Weights of a small masked image model.
Model: 7.48M parameters, 48-pixel images, encoder arch vit, encoder patch size [6, 6], encoder layers 16, encoder width 128, decoder layers 3.
Training: adamw at rate 0.0018, 4000 steps, batches of 64.
Data: trained on photos of arthropod specimens (BIOSCAN-5M), 97500 training examples, 2.6 epochs.
Rows from block 2 of the encoder of a small masked image model, named by matrix and row number. Rows with one number belong to one neuron. Each number is 200 + 30 x the weight over its row's rms, rounded and kept within 0 to 999. All counts start at 0. After the name is the row's rms in percent of the matrix's.
After each neuron's rows are labels from the 100 images, of 14976, where the neuron reaches its largest size: "patch colour" is the nearest of a few named colours to the mean colour under the peak. Only what is clearly more common there than usual is listed. The data: photos of arthropod specimens (BIOSCAN-5M).
# gate: MLP gate (encoder.blocks.2.mlp.gate.weight, 512x128), inputs 64-127
# fc1: MLP up (encoder.blocks.2.mlp.fc1.weight, 512x128), inputs 64-127
# fc2: MLP down (encoder.blocks.2.mlp.fc2.weight, 128x512, transposed), outputs 64-127

gate.21,107,226,226,203,209,220,249,210,167,198,239,226,254,204,208,177,139,192,132,203,202,198,170,210,194,183,220,141,196,201,160,174,223,228,250,150,212,254,182,211,200,226,189,208,180,211,213,200,183,194,163,229,212,250,204,224,194,207,154,203,155,213,171,187,205
fc1.21,104,210,182,238,198,198,212,172,203,232,210,245,200,197,202,209,189,251,171,174,190,165,175,133,210,197,180,102,217,195,172,206,253,212,192,213,171,217,169,204,176,181,220,191,194,188,190,167,222,170,185,156,160,225,184,173,184,206,224,225,188,224,192,216,216
fc2.21,103,177,194,259,176,146,172,190,212,232,214,246,222,191,215,172,182,159,213,174,162,219,189,184,181,226,221,182,206,157,234,170,218,197,225,184,158,215,217,191,200,180,201,223,236,198,215,216,304,180,226,257,249,197,138,180,207,184,182,245,202,202,187,173,225
patch colour: brown

gate.321,110,213,213,189,225,258,203,222,197,191,254,188,192,205,220,223,256,159,169,206,208,196,255,213,232,179,165,193,218,203,180,179,227,173,203,213,202,224,161,209,199,213,146,202,171,196,174,215,176,246,153,199,209,180,215,168,203,194,169,179,149,192,280,238,194
fc1.321,109,237,239,202,203,257,140,251,228,126,251,223,143,187,180,221,218,228,215,201,231,241,220,175,243,208,184,207,191,211,187,201,215,210,221,259,226,204,186,208,164,180,144,171,203,210,206,203,239,209,145,194,178,197,192,228,205,133,175,227,259,165,206,160,160
fc2.321,102,163,203,172,198,252,224,139,237,213,180,197,249,206,176,188,186,219,150,237,172,194,197,193,185,193,121,230,257,259,198,245,197,199,196,209,181,213,187,190,212,170,225,248,188,212,223,217,175,171,180,156,138,211,142,253,247,235,230,236,172,227,152,242,188
patch colour: grey

gate.332,110,208,208,174,202,180,198,186,277,173,204,193,167,141,206,201,185,195,242,219,236,258,280,178,193,186,215,227,203,187,175,134,191,211,149,230,172,221,203,191,112,191,237,156,210,181,191,198,229,165,240,182,181,202,187,204,204,201,176,178,196,216,244,187,185
fc1.332,110,194,211,226,198,206,214,199,187,227,244,219,213,179,220,196,207,180,186,218,257,149,209,239,201,207,211,273,195,212,253,199,197,183,223,178,211,225,182,186,177,226,215,203,191,219,180,193,167,193,220,180,235,147,197,203,216,276,220,188,162,206,228,210,171
fc2.332,109,213,244,230,258,226,196,195,115,168,210,197,212,197,171,226,223,195,201,196,133,200,164,170,182,234,220,185,171,235,201,222,200,222,186,196,218,243,171,203,165,205,198,208,256,235,185,225,231,228,177,225,160,235,240,208,180,218,122,202,184,202,194,166,201
patch colour: grey

gate.366,111,233,188,187,194,209,148,188,214,137,206,216,155,197,238,223,177,130,200,207,197,237,217,203,203,144,200,236,180,240,205,185,241,205,191,185,207,270,239,224,181,180,186,207,189,263,220,189,193,282,191,163,209,162,222,193,182,211,266,186,124,245,211,284,187
fc1.366,108,169,221,217,184,172,219,246,200,225,167,185,223,193,188,185,185,227,218,215,190,179,170,213,184,206,166,224,231,203,187,234,184,187,207,173,142,191,152,185,190,218,207,274,217,136,182,209,188,97,243,212,240,204,144,219,221,201,195,222,248,195,216,162,201
fc2.366,113,205,173,228,160,222,175,160,173,186,177,237,224,181,228,203,206,213,235,194,197,243,258,137,220,228,214,170,199,182,214,215,205,203,213,232,233,239,207,180,209,164,210,181,186,213,147,232,205,271,211,185,217,195,213,233,199,166,240,211,218,183,165,176,199
patch colour: grey

gate.106,089,265,220,208,242,195,213,175,225,227,192,211,216,159,216,207,236,138,125,191,293,207,153,219,156,205,184,197,173,174,207,191,190,220,258,153,146,164,215,149,176,209,209,201,178,236,144,215,165,260,235,230,216,189,231,179,172,197,190,133,155,218,160,205,212
fc1.106,081,180,196,192,209,211,144,230,221,196,188,253,172,226,168,233,244,211,176,228,209,206,185,175,121,166,169,226,206,219,219,211,242,220,172,212,189,211,214,220,206,177,187,260,218,215,194,244,216,239,234,192,183,194,180,219,191,220,196,200,172,184,185,203,250
fc2.106,082,249,182,165,194,235,239,219,165,227,166,240,257,164,237,180,206,213,207,189,224,172,167,199,176,221,200,142,198,187,198,209,199,161,147,173,190,173,197,216,249,199,211,266,171,177,251,258,178,250,185,208,231,172,178,162,203,215,178,160,163,209,169,217,143
patch colour: grey

gate.191,104,239,201,216,216,209,231,219,204,176,205,178,166,204,256,235,230,195,180,179,230,202,215,221,216,229,247,229,144,198,182,183,190,254,232,173,173,191,197,205,156,182,246,201,233,170,143,190,195,231,173,144,169,190,211,233,183,174,149,166,184,180,188,231,172
fc1.191,102,258,143,209,216,187,180,157,197,217,183,258,215,213,180,259,173,201,194,192,235,242,233,163,173,171,189,213,228,157,188,160,191,231,188,172,177,204,202,187,172,137,187,221,192,248,242,202,194,225,221,244,269,190,189,175,173,209,195,179,198,193,177,161,204
fc2.191,102,244,182,187,268,186,175,192,177,185,183,159,187,205,130,198,221,213,200,215,227,203,266,205,207,206,171,235,232,236,221,152,220,211,166,198,225,182,184,166,180,214,179,171,169,171,225,183,139,175,197,204,182,204,230,159,189,186,226,213,207,174,266,203,184
patch colour: brown

gate.424,095,213,236,226,209,184,169,203,166,179,194,189,138,222,188,234,225,196,188,199,215,237,205,182,194,242,222,207,203,213,143,226,202,271,193,188,204,226,209,230,158,194,172,229,274,219,225,209,239,217,181,209,176,226,164,182,184,191,233,215,218,225,227,220,192
fc1.424,092,147,227,183,185,204,225,225,165,160,214,173,165,206,215,178,233,186,175,215,174,214,250,241,197,203,242,154,196,224,200,211,171,168,199,200,177,179,174,193,188,237,182,210,231,206,188,222,234,201,189,220,184,229,149,203,219,208,184,187,232,217,161,243,152
fc2.424,096,179,174,239,204,230,230,181,148,254,205,227,229,184,195,159,237,210,161,162,209,198,189,152,178,227,153,199,158,233,197,223,186,191,231,207,197,194,229,225,213,237,193,285,190,222,157,234,228,223,209,173,148,209,233,225,188,197,189,155,223,229,140,200,191
patch colour: brown

gate.422,086,250,197,161,197,256,152,162,246,199,195,207,200,152,230,232,199,165,157,216,247,179,192,185,212,172,245,237,117,203,163,219,212,241,144,191,176,211,200,226,223,217,183,232,175,226,189,240,203,226,195,201,166,224,182,145,210,197,226,168,148,227,200,243,210
fc1.422,084,188,135,168,204,167,249,243,201,179,213,197,183,197,217,248,183,198,206,197,179,187,218,224,195,130,194,200,230,200,220,220,163,187,195,248,193,231,219,217,251,253,133,198,174,196,196,205,173,178,197,134,212,176,214,224,212,182,237,217,160,227,225,264,222
fc2.422,075,224,164,208,157,186,259,216,243,191,189,179,190,201,161,189,218,210,267,173,211,180,91,241,179,233,182,201,203,170,212,243,217,215,230,187,199,196,249,230,193,170,197,215,181,252,176,206,199,216,240,219,259,218,226,185,190,229,228,151,191,168,186,228,192
patch colour: grey

gate.402,101,217,223,238,226,228,187,226,204,198,195,189,189,150,238,168,190,214,211,206,172,207,208,201,252,194,215,210,206,183,172,145,238,237,221,117,198,241,152,147,225,199,254,203,159,192,151,183,208,227,194,217,218,182,177,206,205,206,212,204,175,168,234,257,169
fc1.402,096,217,204,162,213,217,233,199,243,166,222,198,216,225,200,250,269,183,185,191,251,158,177,179,163,177,143,181,243,187,173,185,173,193,219,253,183,175,191,170,207,239,199,160,203,188,170,162,304,145,197,183,121,201,183,183,185,203,213,209,192,224,206,228,179
fc2.402,101,208,197,162,163,189,228,214,237,218,184,183,194,216,166,173,199,206,198,214,170,175,209,228,229,157,214,170,178,244,209,191,240,211,189,198,259,204,142,192,194,259,184,202,158,182,240,196,144,179,194,236,192,224,150,176,214,217,218,239,197,209,240,214,219
patch colour: pink

gate.376,089,236,241,260,220,193,207,234,211,172,201,218,183,162,227,187,187,189,202,193,228,215,177,233,184,226,203,196,167,232,218,210,245,246,189,183,186,204,194,191,194,215,275,206,180,204,152,190,206,237,201,115,211,197,191,227,199,163,212,199,175,178,186,244,240
fc1.376,088,204,144,179,160,159,182,218,212,222,168,185,233,204,185,184,185,234,208,243,196,198,200,199,181,192,241,117,186,224,230,160,163,181,153,181,225,171,164,184,218,199,181,180,206,229,252,193,184,212,196,211,215,213,224,169,236,217,219,170,222,216,205,200,220
fc2.376,089,229,163,214,238,129,154,228,207,228,180,182,174,221,174,203,264,166,140,205,246,190,217,188,200,220,221,193,206,257,202,153,190,194,189,226,177,174,143,167,212,224,190,188,211,207,135,212,202,222,176,189,185,277,205,163,225,204,189,200,239,168,215,217,211
patch colour: brown

gate.71,080,211,166,198,198,186,246,241,212,222,198,194,218,171,223,209,208,169,146,188,212,157,149,204,176,236,189,249,230,205,142,171,200,226,308,220,160,186,201,188,153,217,197,174,219,207,162,184,216,225,184,227,161,252,209,186,223,181,197,184,210,207,164,182,207
fc1.71,082,116,158,156,211,199,196,239,248,205,219,194,166,178,163,221,191,206,222,200,210,219,188,227,205,181,191,193,171,214,197,186,177,148,187,248,204,157,179,223,222,188,199,205,175,160,226,181,242,178,210,192,190,174,169,235,212,156,203,207,196,198,238,195,189
fc2.71,078,234,245,164,210,210,206,246,247,213,167,257,202,182,267,217,237,167,186,215,231,237,236,222,190,207,189,168,180,169,249,191,198,199,155,210,184,171,158,230,202,215,222,195,207,199,201,185,260,228,222,262,244,195,145,247,191,174,160,213,207,213,178,207,198
patch colour: brown

gate.258,097,231,182,216,217,209,185,182,257,233,223,195,222,218,195,202,181,174,137,140,180,183,163,266,224,261,193,182,188,229,191,172,223,196,178,194,225,206,229,235,194,139,216,204,206,253,215,181,139,200,175,190,218,186,200,187,166,217,208,147,188,207,207,258,244
fc1.258,107,242,162,184,195,198,189,193,162,182,225,220,153,190,178,228,220,185,208,261,244,248,224,150,213,191,235,215,230,155,232,176,157,194,254,214,212,263,172,205,225,207,182,186,190,192,180,192,188,257,216,193,180,196,236,162,255,183,243,231,184,214,211,188,125
fc2.258,108,206,240,202,205,221,272,233,208,196,197,158,245,245,198,199,229,216,130,210,198,190,138,212,186,223,242,186,168,162,216,235,193,223,167,196,216,174,216,140,175,255,203,239,203,200,207,201,217,181,143,178,184,193,209,213,203,225,186,190,217,186,218,211,231
patch colour: brown; grey

gate.266,095,223,264,229,222,213,143,221,177,179,181,223,182,203,225,271,251,179,184,227,159,216,243,200,225,244,249,278,190,200,185,197,202,186,212,204,191,206,184,176,167,240,218,207,181,224,154,199,182,193,175,175,199,168,200,158,175,228,198,228,122,151,225,184,233
fc1.266,085,219,172,154,197,187,209,233,198,204,219,182,231,249,188,212,193,180,229,215,182,202,205,210,223,178,188,157,225,174,169,142,164,182,198,214,171,204,224,254,199,182,186,211,194,225,181,209,176,218,165,179,194,229,197,180,215,208,257,214,159,207,225,210,201
fc2.266,091,159,159,188,134,157,208,262,213,230,175,188,215,224,163,260,158,177,241,172,145,201,180,247,192,140,162,218,224,217,221,225,208,190,187,245,203,225,178,201,217,191,211,208,199,251,263,168,223,134,208,229,180,194,163,228,209,247,265,259,210,149,187,249,235
patch colour: brown; grey

gate.296,106,255,202,181,212,196,178,190,220,160,201,161,141,218,209,223,209,163,176,213,207,241,216,191,179,248,207,220,200,225,185,154,206,200,191,221,194,203,212,223,185,221,193,240,233,222,120,210,221,233,213,164,175,214,194,255,180,214,232,169,176,199,191,247,207
fc1.296,104,223,198,252,186,203,177,205,242,172,229,186,143,205,212,186,203,199,199,245,216,220,237,162,228,220,201,185,194,237,185,227,188,180,249,200,187,201,221,214,191,206,188,187,225,192,210,224,189,203,206,203,181,232,224,253,219,153,178,248,196,208,112,194,198
fc2.296,107,151,252,228,182,232,231,234,242,277,236,240,238,136,206,182,202,216,151,198,204,188,154,232,202,182,183,206,157,211,182,164,211,211,231,180,161,219,185,209,187,191,161,227,186,181,175,188,240,171,214,243,155,219,182,193,226,181,207,189,258,232,242,213,185
patch colour: brown

gate.306,100,245,185,227,216,210,241,192,150,171,204,234,185,187,170,225,221,213,205,195,269,180,157,171,185,184,172,218,213,173,188,198,140,209,177,208,193,144,180,213,204,240,237,202,156,220,178,199,217,153,199,223,211,192,220,242,193,208,181,192,274,168,217,139,174
fc1.306,097,168,239,194,195,187,237,256,195,188,173,172,225,222,255,181,184,192,183,146,198,181,201,249,208,219,235,208,218,223,197,171,275,208,243,175,219,232,195,175,166,200,180,230,170,175,214,193,178,246,173,214,198,220,214,238,196,149,186,211,143,232,194,235,234
fc2.306,096,268,196,188,169,231,156,173,188,206,150,264,217,207,230,198,205,194,174,181,177,181,215,178,210,214,197,184,170,243,228,197,200,168,159,224,231,130,306,210,238,261,279,264,186,180,169,200,177,227,191,175,153,186,209,167,233,174,202,204,162,220,167,234,194
patch colour: grey

gate.211,090,158,189,220,225,171,240,268,209,195,200,193,161,186,180,216,179,153,184,184,195,194,209,231,214,200,205,204,203,208,183,180,237,214,153,156,207,180,212,194,207,187,224,221,174,249,165,258,149,199,212,208,250,175,174,189,177,218,210,169,171,132,219,176,234
fc1.211,078,185,225,257,202,224,225,213,222,271,237,282,171,158,232,180,187,135,169,161,238,164,211,235,197,159,183,213,188,177,243,189,240,168,292,206,212,220,229,198,236,187,207,172,203,216,208,195,189,187,220,187,160,214,246,179,200,221,226,167,148,204,158,224,220
fc2.211,071,244,159,161,223,242,136,194,215,202,163,209,203,186,198,232,211,218,162,216,259,239,219,188,205,201,238,199,203,245,251,162,201,214,175,134,227,185,139,173,170,208,216,224,203,225,191,204,135,201,178,218,235,204,175,157,196,197,254,198,156,202,201,226,224
patch colour: pink

gate.89,105,251,225,246,225,215,155,210,202,238,244,196,168,194,204,161,154,218,211,200,243,225,233,169,217,178,232,168,191,202,208,153,170,232,145,204,214,161,156,171,178,202,250,141,195,201,219,142,171,180,187,200,227,221,192,223,193,182,183,196,244,206,147,124,198
fc1.89,108,244,175,189,202,179,189,218,181,192,200,232,214,210,201,184,162,181,233,218,232,230,162,147,151,206,220,223,220,176,212,190,156,212,124,173,213,189,120,213,208,281,234,202,216,221,170,190,165,229,147,196,216,206,224,220,265,201,171,194,218,205,168,184,190
fc2.89,106,134,192,202,196,229,203,228,238,259,186,181,189,167,186,225,223,193,205,160,185,212,156,239,207,149,189,259,187,170,224,234,211,193,217,203,219,279,159,165,187,243,181,198,191,244,203,154,201,193,198,249,185,209,204,209,213,199,213,214,192,211,214,209,247
patch colour: grey; brown

gate.342,101,294,203,248,202,161,199,200,187,181,178,223,254,198,224,230,192,165,160,184,249,212,222,229,227,196,193,222,185,188,168,123,199,229,224,150,183,217,217,225,172,173,165,229,218,170,134,241,163,226,219,207,193,190,200,218,208,215,238,115,204,207,242,210,202
fc1.342,108,251,220,205,183,165,196,170,184,208,137,151,229,218,206,247,256,212,202,192,194,183,238,208,259,210,202,247,191,211,201,193,177,235,161,172,219,147,222,203,209,211,162,159,155,184,193,182,220,225,216,202,175,209,224,191,209,157,190,233,237,148,256,186,165
fc2.342,128,168,235,229,190,148,174,203,135,173,269,143,219,220,149,179,144,184,183,208,179,196,218,193,226,224,213,220,246,213,216,167,201,224,215,193,191,247,235,151,184,213,203,188,219,207,227,193,185,144,185,181,179,226,201,227,223,209,136,235,191,179,196,187,246
patch colour: pink

gate.219,090,215,228,183,224,227,278,213,201,224,196,202,220,189,210,149,195,189,117,141,239,191,157,180,238,248,219,190,238,222,242,168,206,209,185,168,186,199,170,117,229,225,215,202,174,220,195,225,149,161,186,170,236,181,220,253,215,226,199,141,204,173,205,175,242
fc1.219,091,200,209,166,207,156,242,236,193,204,254,202,166,184,174,169,236,216,165,159,236,201,206,161,158,206,192,251,220,183,205,207,171,201,215,224,208,231,257,193,239,157,194,239,228,196,207,199,173,207,192,188,263,155,205,180,200,252,206,196,233,241,261,185,153
fc2.219,091,188,205,191,195,186,141,168,222,204,209,207,214,182,246,234,183,179,208,251,209,211,202,162,221,219,197,189,178,156,192,210,232,253,210,172,148,246,218,212,208,162,258,163,220,170,229,209,205,205,206,185,160,207,175,160,215,208,202,220,183,241,204,258,190
patch colour: grey

gate.22,088,153,270,193,261,224,242,186,213,216,222,109,168,177,228,211,253,162,145,151,218,168,151,217,176,223,215,190,160,205,212,213,243,197,185,208,166,202,223,154,195,217,210,188,195,224,189,170,211,215,175,188,214,179,209,156,172,205,208,183,166,209,172,253,211
fc1.22,085,151,148,202,227,228,242,207,123,191,213,189,250,203,195,208,184,205,220,206,190,173,201,222,207,185,206,164,203,191,209,237,223,178,235,228,240,188,260,203,214,226,205,210,201,253,208,164,206,186,184,184,170,229,274,198,195,167,181,212,276,165,160,147,227
fc2.22,085,145,161,181,249,196,146,190,170,165,198,152,197,188,217,172,149,196,196,230,203,199,190,217,206,259,212,163,224,196,215,167,199,180,217,198,173,221,128,184,190,182,204,203,204,173,194,184,175,216,187,188,231,194,141,183,220,166,184,209,191,252,211,236,210
patch colour: brown; grey

gate.290,095,240,206,218,236,211,157,205,216,202,202,226,220,198,168,204,198,163,180,195,184,177,158,177,207,207,252,239,243,237,159,180,233,227,201,155,210,227,168,191,218,172,206,237,230,198,184,218,188,216,212,189,193,191,185,187,173,232,239,182,224,175,246,205,224
fc1.290,094,203,200,242,197,215,214,161,213,167,257,204,173,215,200,174,132,233,184,219,205,248,232,210,174,217,163,178,193,119,208,197,213,186,197,241,204,192,194,225,182,185,153,147,213,171,220,207,246,195,181,182,211,193,165,216,204,214,150,235,220,215,165,174,168
fc2.290,097,221,195,152,228,201,188,219,284,203,205,174,205,194,179,206,253,197,166,189,272,238,217,172,210,111,244,217,176,228,181,202,252,247,166,232,174,179,152,166,155,229,253,215,221,194,212,219,180,197,211,151,225,168,174,190,196,223,210,168,205,181,223,207,167
patch colour: pink

gate.177,107,242,205,232,194,209,227,198,190,182,213,222,210,141,227,225,200,206,182,223,214,184,158,152,204,173,181,236,196,201,145,181,165,231,233,213,152,263,235,210,155,165,258,263,243,175,151,277,210,207,205,227,214,199,212,204,183,206,210,208,212,221,206,211,249
fc1.177,093,262,197,193,228,195,193,186,228,202,233,249,236,222,144,200,150,205,202,188,247,208,150,243,194,186,177,188,206,220,172,150,226,193,190,244,219,213,138,208,178,223,137,211,201,219,226,200,219,148,165,190,129,183,142,187,193,231,192,153,165,189,229,181,185
fc2.177,098,218,204,157,274,184,160,196,218,218,190,178,178,216,238,127,203,204,184,156,164,172,254,214,201,247,253,241,227,198,216,238,180,177,220,233,207,117,204,197,232,223,203,200,182,201,235,180,208,205,176,206,215,232,199,220,200,209,196,261,172,191,145,229,214
patch colour: grey

gate.253,099,231,239,199,210,215,217,291,204,198,188,195,206,184,154,199,204,197,166,220,238,203,214,206,187,229,227,209,213,212,187,210,217,196,156,209,206,232,236,230,212,121,173,199,199,241,215,277,198,188,168,200,210,219,186,172,166,280,233,177,239,181,213,147,205
fc1.253,096,221,230,157,205,164,217,211,227,228,151,202,216,170,198,168,221,185,169,225,246,180,238,192,181,218,304,266,194,220,159,227,171,248,194,174,182,155,280,205,188,168,177,225,218,208,206,252,158,212,236,201,237,224,212,218,201,190,225,184,263,202,169,175,215
fc2.253,099,146,180,196,148,212,162,231,214,221,162,147,162,193,199,213,213,189,207,196,196,187,225,200,204,182,174,209,142,209,178,210,211,212,278,178,229,227,167,223,226,215,178,131,189,156,159,163,200,209,218,193,165,169,190,181,164,191,227,219,179,202,195,206,203
patch colour: grey

gate.4,090,202,223,194,215,226,175,225,174,215,212,207,155,200,180,257,230,176,186,161,247,186,173,213,237,234,179,198,169,203,217,208,278,225,227,171,242,211,244,171,189,195,215,199,218,288,193,189,184,184,242,154,179,199,201,180,132,246,193,200,250,190,230,222,231
fc1.4,077,184,196,227,176,232,163,214,211,187,218,204,201,205,215,135,203,212,206,201,193,237,171,160,211,233,213,169,201,180,204,193,159,169,280,244,151,207,172,180,173,209,206,219,244,200,225,199,200,176,239,217,224,159,201,234,229,188,186,192,153,250,144,216,211
fc2.4,101,211,241,151,215,194,201,218,210,191,178,172,219,203,218,189,215,221,203,192,219,218,190,178,223,241,191,193,144,213,209,186,217,238,210,140,210,228,160,191,215,216,185,172,203,209,237,176,189,233,227,168,177,232,228,207,169,162,187,194,212,159,236,221,183
patch colour: pink

gate.431,111,203,220,194,230,268,248,189,224,185,180,141,203,203,168,204,211,165,166,181,174,176,217,215,172,274,212,249,195,213,222,204,251,191,193,235,245,226,248,150,211,201,206,182,201,202,171,181,156,226,249,188,199,155,242,256,165,163,185,166,159,239,168,182,228
fc1.431,112,198,140,207,215,139,133,210,189,150,216,222,196,250,178,224,221,233,211,206,216,187,243,232,185,178,172,191,211,151,236,221,155,167,204,231,171,212,156,239,175,212,208,221,234,192,219,208,192,193,161,145,246,213,165,189,220,232,200,197,235,196,243,221,229
fc2.431,125,185,226,206,197,237,241,152,192,208,166,177,211,233,218,158,223,202,165,164,222,193,234,161,219,159,209,231,205,227,204,179,215,176,273,175,218,185,220,150,231,194,177,207,123,182,194,205,150,207,222,181,214,185,258,254,185,223,160,169,167,193,190,163,205
patch colour: pink

gate.491,101,158,201,224,221,228,239,204,229,149,181,201,161,242,156,227,179,192,160,199,184,148,230,232,187,136,157,180,246,218,210,222,210,192,127,210,206,179,152,209,187,158,198,195,191,263,257,211,198,193,193,153,205,179,178,250,167,203,204,163,218,207,223,182,220
fc1.491,097,238,196,155,161,142,180,233,182,193,190,231,226,231,214,211,171,140,212,175,185,209,218,246,194,218,200,190,195,207,219,182,266,176,202,135,208,184,198,248,167,246,261,241,182,177,218,278,164,254,237,216,231,215,250,191,162,175,177,229,209,200,196,260,221
fc2.491,092,181,187,189,122,217,184,239,201,174,217,197,212,232,184,202,158,202,245,170,135,197,208,197,233,170,162,176,181,233,213,218,224,177,214,249,251,248,159,199,207,198,146,138,194,185,209,172,191,145,177,197,165,196,167,178,173,201,230,249,208,207,223,211,199
patch colour: grey

gate.267,113,180,221,225,206,209,220,202,220,192,228,209,148,239,189,224,210,237,203,177,228,180,204,197,182,219,159,113,230,195,192,224,181,181,174,205,190,174,172,181,181,179,218,257,162,201,179,211,182,197,219,152,215,170,207,261,218,217,218,215,226,240,223,186,238
fc1.267,104,224,253,189,192,198,193,199,165,203,183,220,167,203,193,209,195,220,228,178,179,194,127,171,233,241,197,199,181,216,194,221,184,227,172,180,202,188,214,174,160,203,251,224,165,205,257,182,212,191,210,253,173,244,177,227,244,154,172,209,228,191,194,226,253
fc2.267,111,236,217,203,182,156,179,145,168,231,175,191,254,194,246,203,214,199,228,171,214,176,226,200,241,193,197,140,224,172,203,230,175,214,171,165,206,167,163,229,214,153,213,227,188,179,124,183,208,244,227,161,208,203,206,215,190,221,175,231,215,220,218,172,206
patch colour: pink

gate.472,092,209,214,208,228,238,127,192,226,223,171,183,162,176,207,230,206,155,155,230,239,191,210,160,179,217,217,160,178,195,162,158,200,221,239,218,162,166,268,212,171,140,251,194,224,206,122,168,222,265,232,161,213,171,219,170,211,189,222,165,207,250,200,254,162
fc1.472,087,203,176,193,165,210,176,219,195,200,173,171,264,235,167,166,167,224,147,193,200,208,183,180,193,239,212,192,225,221,169,235,180,181,198,210,209,171,189,194,251,143,206,154,198,214,214,196,168,187,156,239,213,224,176,214,297,220,239,234,207,170,235,172,169
fc2.472,090,207,238,188,164,188,239,162,193,177,214,232,254,193,256,218,174,208,249,225,202,241,224,176,224,148,183,173,167,146,191,183,171,216,211,187,150,216,239,202,156,179,205,175,216,143,237,148,240,145,203,225,213,210,201,200,228,155,162,186,218,211,156,171,211
patch colour: brown; grey

gate.302,115,243,178,176,213,196,286,220,170,159,179,174,234,199,215,224,270,159,193,219,199,217,170,200,210,148,178,227,194,262,202,221,198,185,188,178,153,173,124,207,185,236,188,203,183,194,214,155,247,210,116,138,155,187,206,253,181,211,219,193,170,236,195,207,195
fc1.302,115,205,167,216,179,210,293,209,150,166,158,190,233,211,195,221,278,179,209,216,191,245,154,222,178,163,186,222,183,273,209,240,217,175,173,171,212,185,198,190,209,176,177,237,196,176,195,189,204,204,150,175,223,197,219,257,189,140,219,169,181,241,213,208,218
fc2.302,110,160,188,144,161,212,143,218,256,177,198,172,160,226,209,203,167,190,205,235,256,183,173,235,209,215,199,192,172,138,208,173,228,218,239,178,223,187,188,243,203,176,223,154,218,189,186,182,142,190,230,237,166,188,239,202,214,193,192,225,221,206,236,183,210
patch colour: grey

gate.152,100,199,181,189,210,200,230,136,251,196,192,185,216,243,228,198,231,180,162,222,208,203,256,239,139,127,237,158,202,152,178,213,173,203,160,188,192,208,183,232,153,191,189,234,241,201,207,209,229,237,211,202,214,216,199,167,204,212,193,119,178,220,176,165,163
fc1.152,099,164,225,213,182,200,220,238,195,203,222,177,158,217,168,145,190,236,201,234,183,218,227,193,131,232,233,167,187,197,191,240,191,205,171,198,213,192,240,202,184,204,204,237,234,199,253,234,252,204,179,176,231,215,192,222,185,156,160,168,181,161,112,179,178
fc2.152,097,222,163,162,183,231,221,183,177,248,210,203,195,191,204,181,226,219,204,213,199,192,185,195,193,176,115,219,213,192,219,207,200,216,243,193,174,164,182,173,217,216,184,255,144,191,166,171,181,198,184,152,177,181,208,185,238,218,248,151,212,213,210,262,214
patch colour: brown

gate.60,116,155,201,216,220,221,218,188,226,244,168,210,184,154,203,280,267,160,213,199,213,148,148,177,191,188,166,210,153,171,223,216,178,220,159,199,157,266,151,160,201,216,206,234,200,220,150,199,200,212,220,190,172,212,231,225,168,171,232,186,186,220,206,253,203
fc1.60,115,164,199,211,180,234,223,194,187,194,182,215,256,216,203,134,165,189,206,207,173,206,191,218,176,231,174,141,236,142,228,204,248,203,169,177,224,207,230,269,190,197,181,169,161,151,195,206,203,172,137,156,195,175,173,186,164,222,169,201,167,259,221,194,187
fc2.60,118,217,188,185,216,203,254,223,241,198,221,237,187,209,207,141,203,209,194,181,274,188,211,209,246,213,219,184,213,259,208,172,213,200,200,196,178,165,179,217,180,222,183,197,122,171,227,190,178,194,183,161,195,187,210,224,202,191,250,224,215,170,216,220,173
patch colour: pink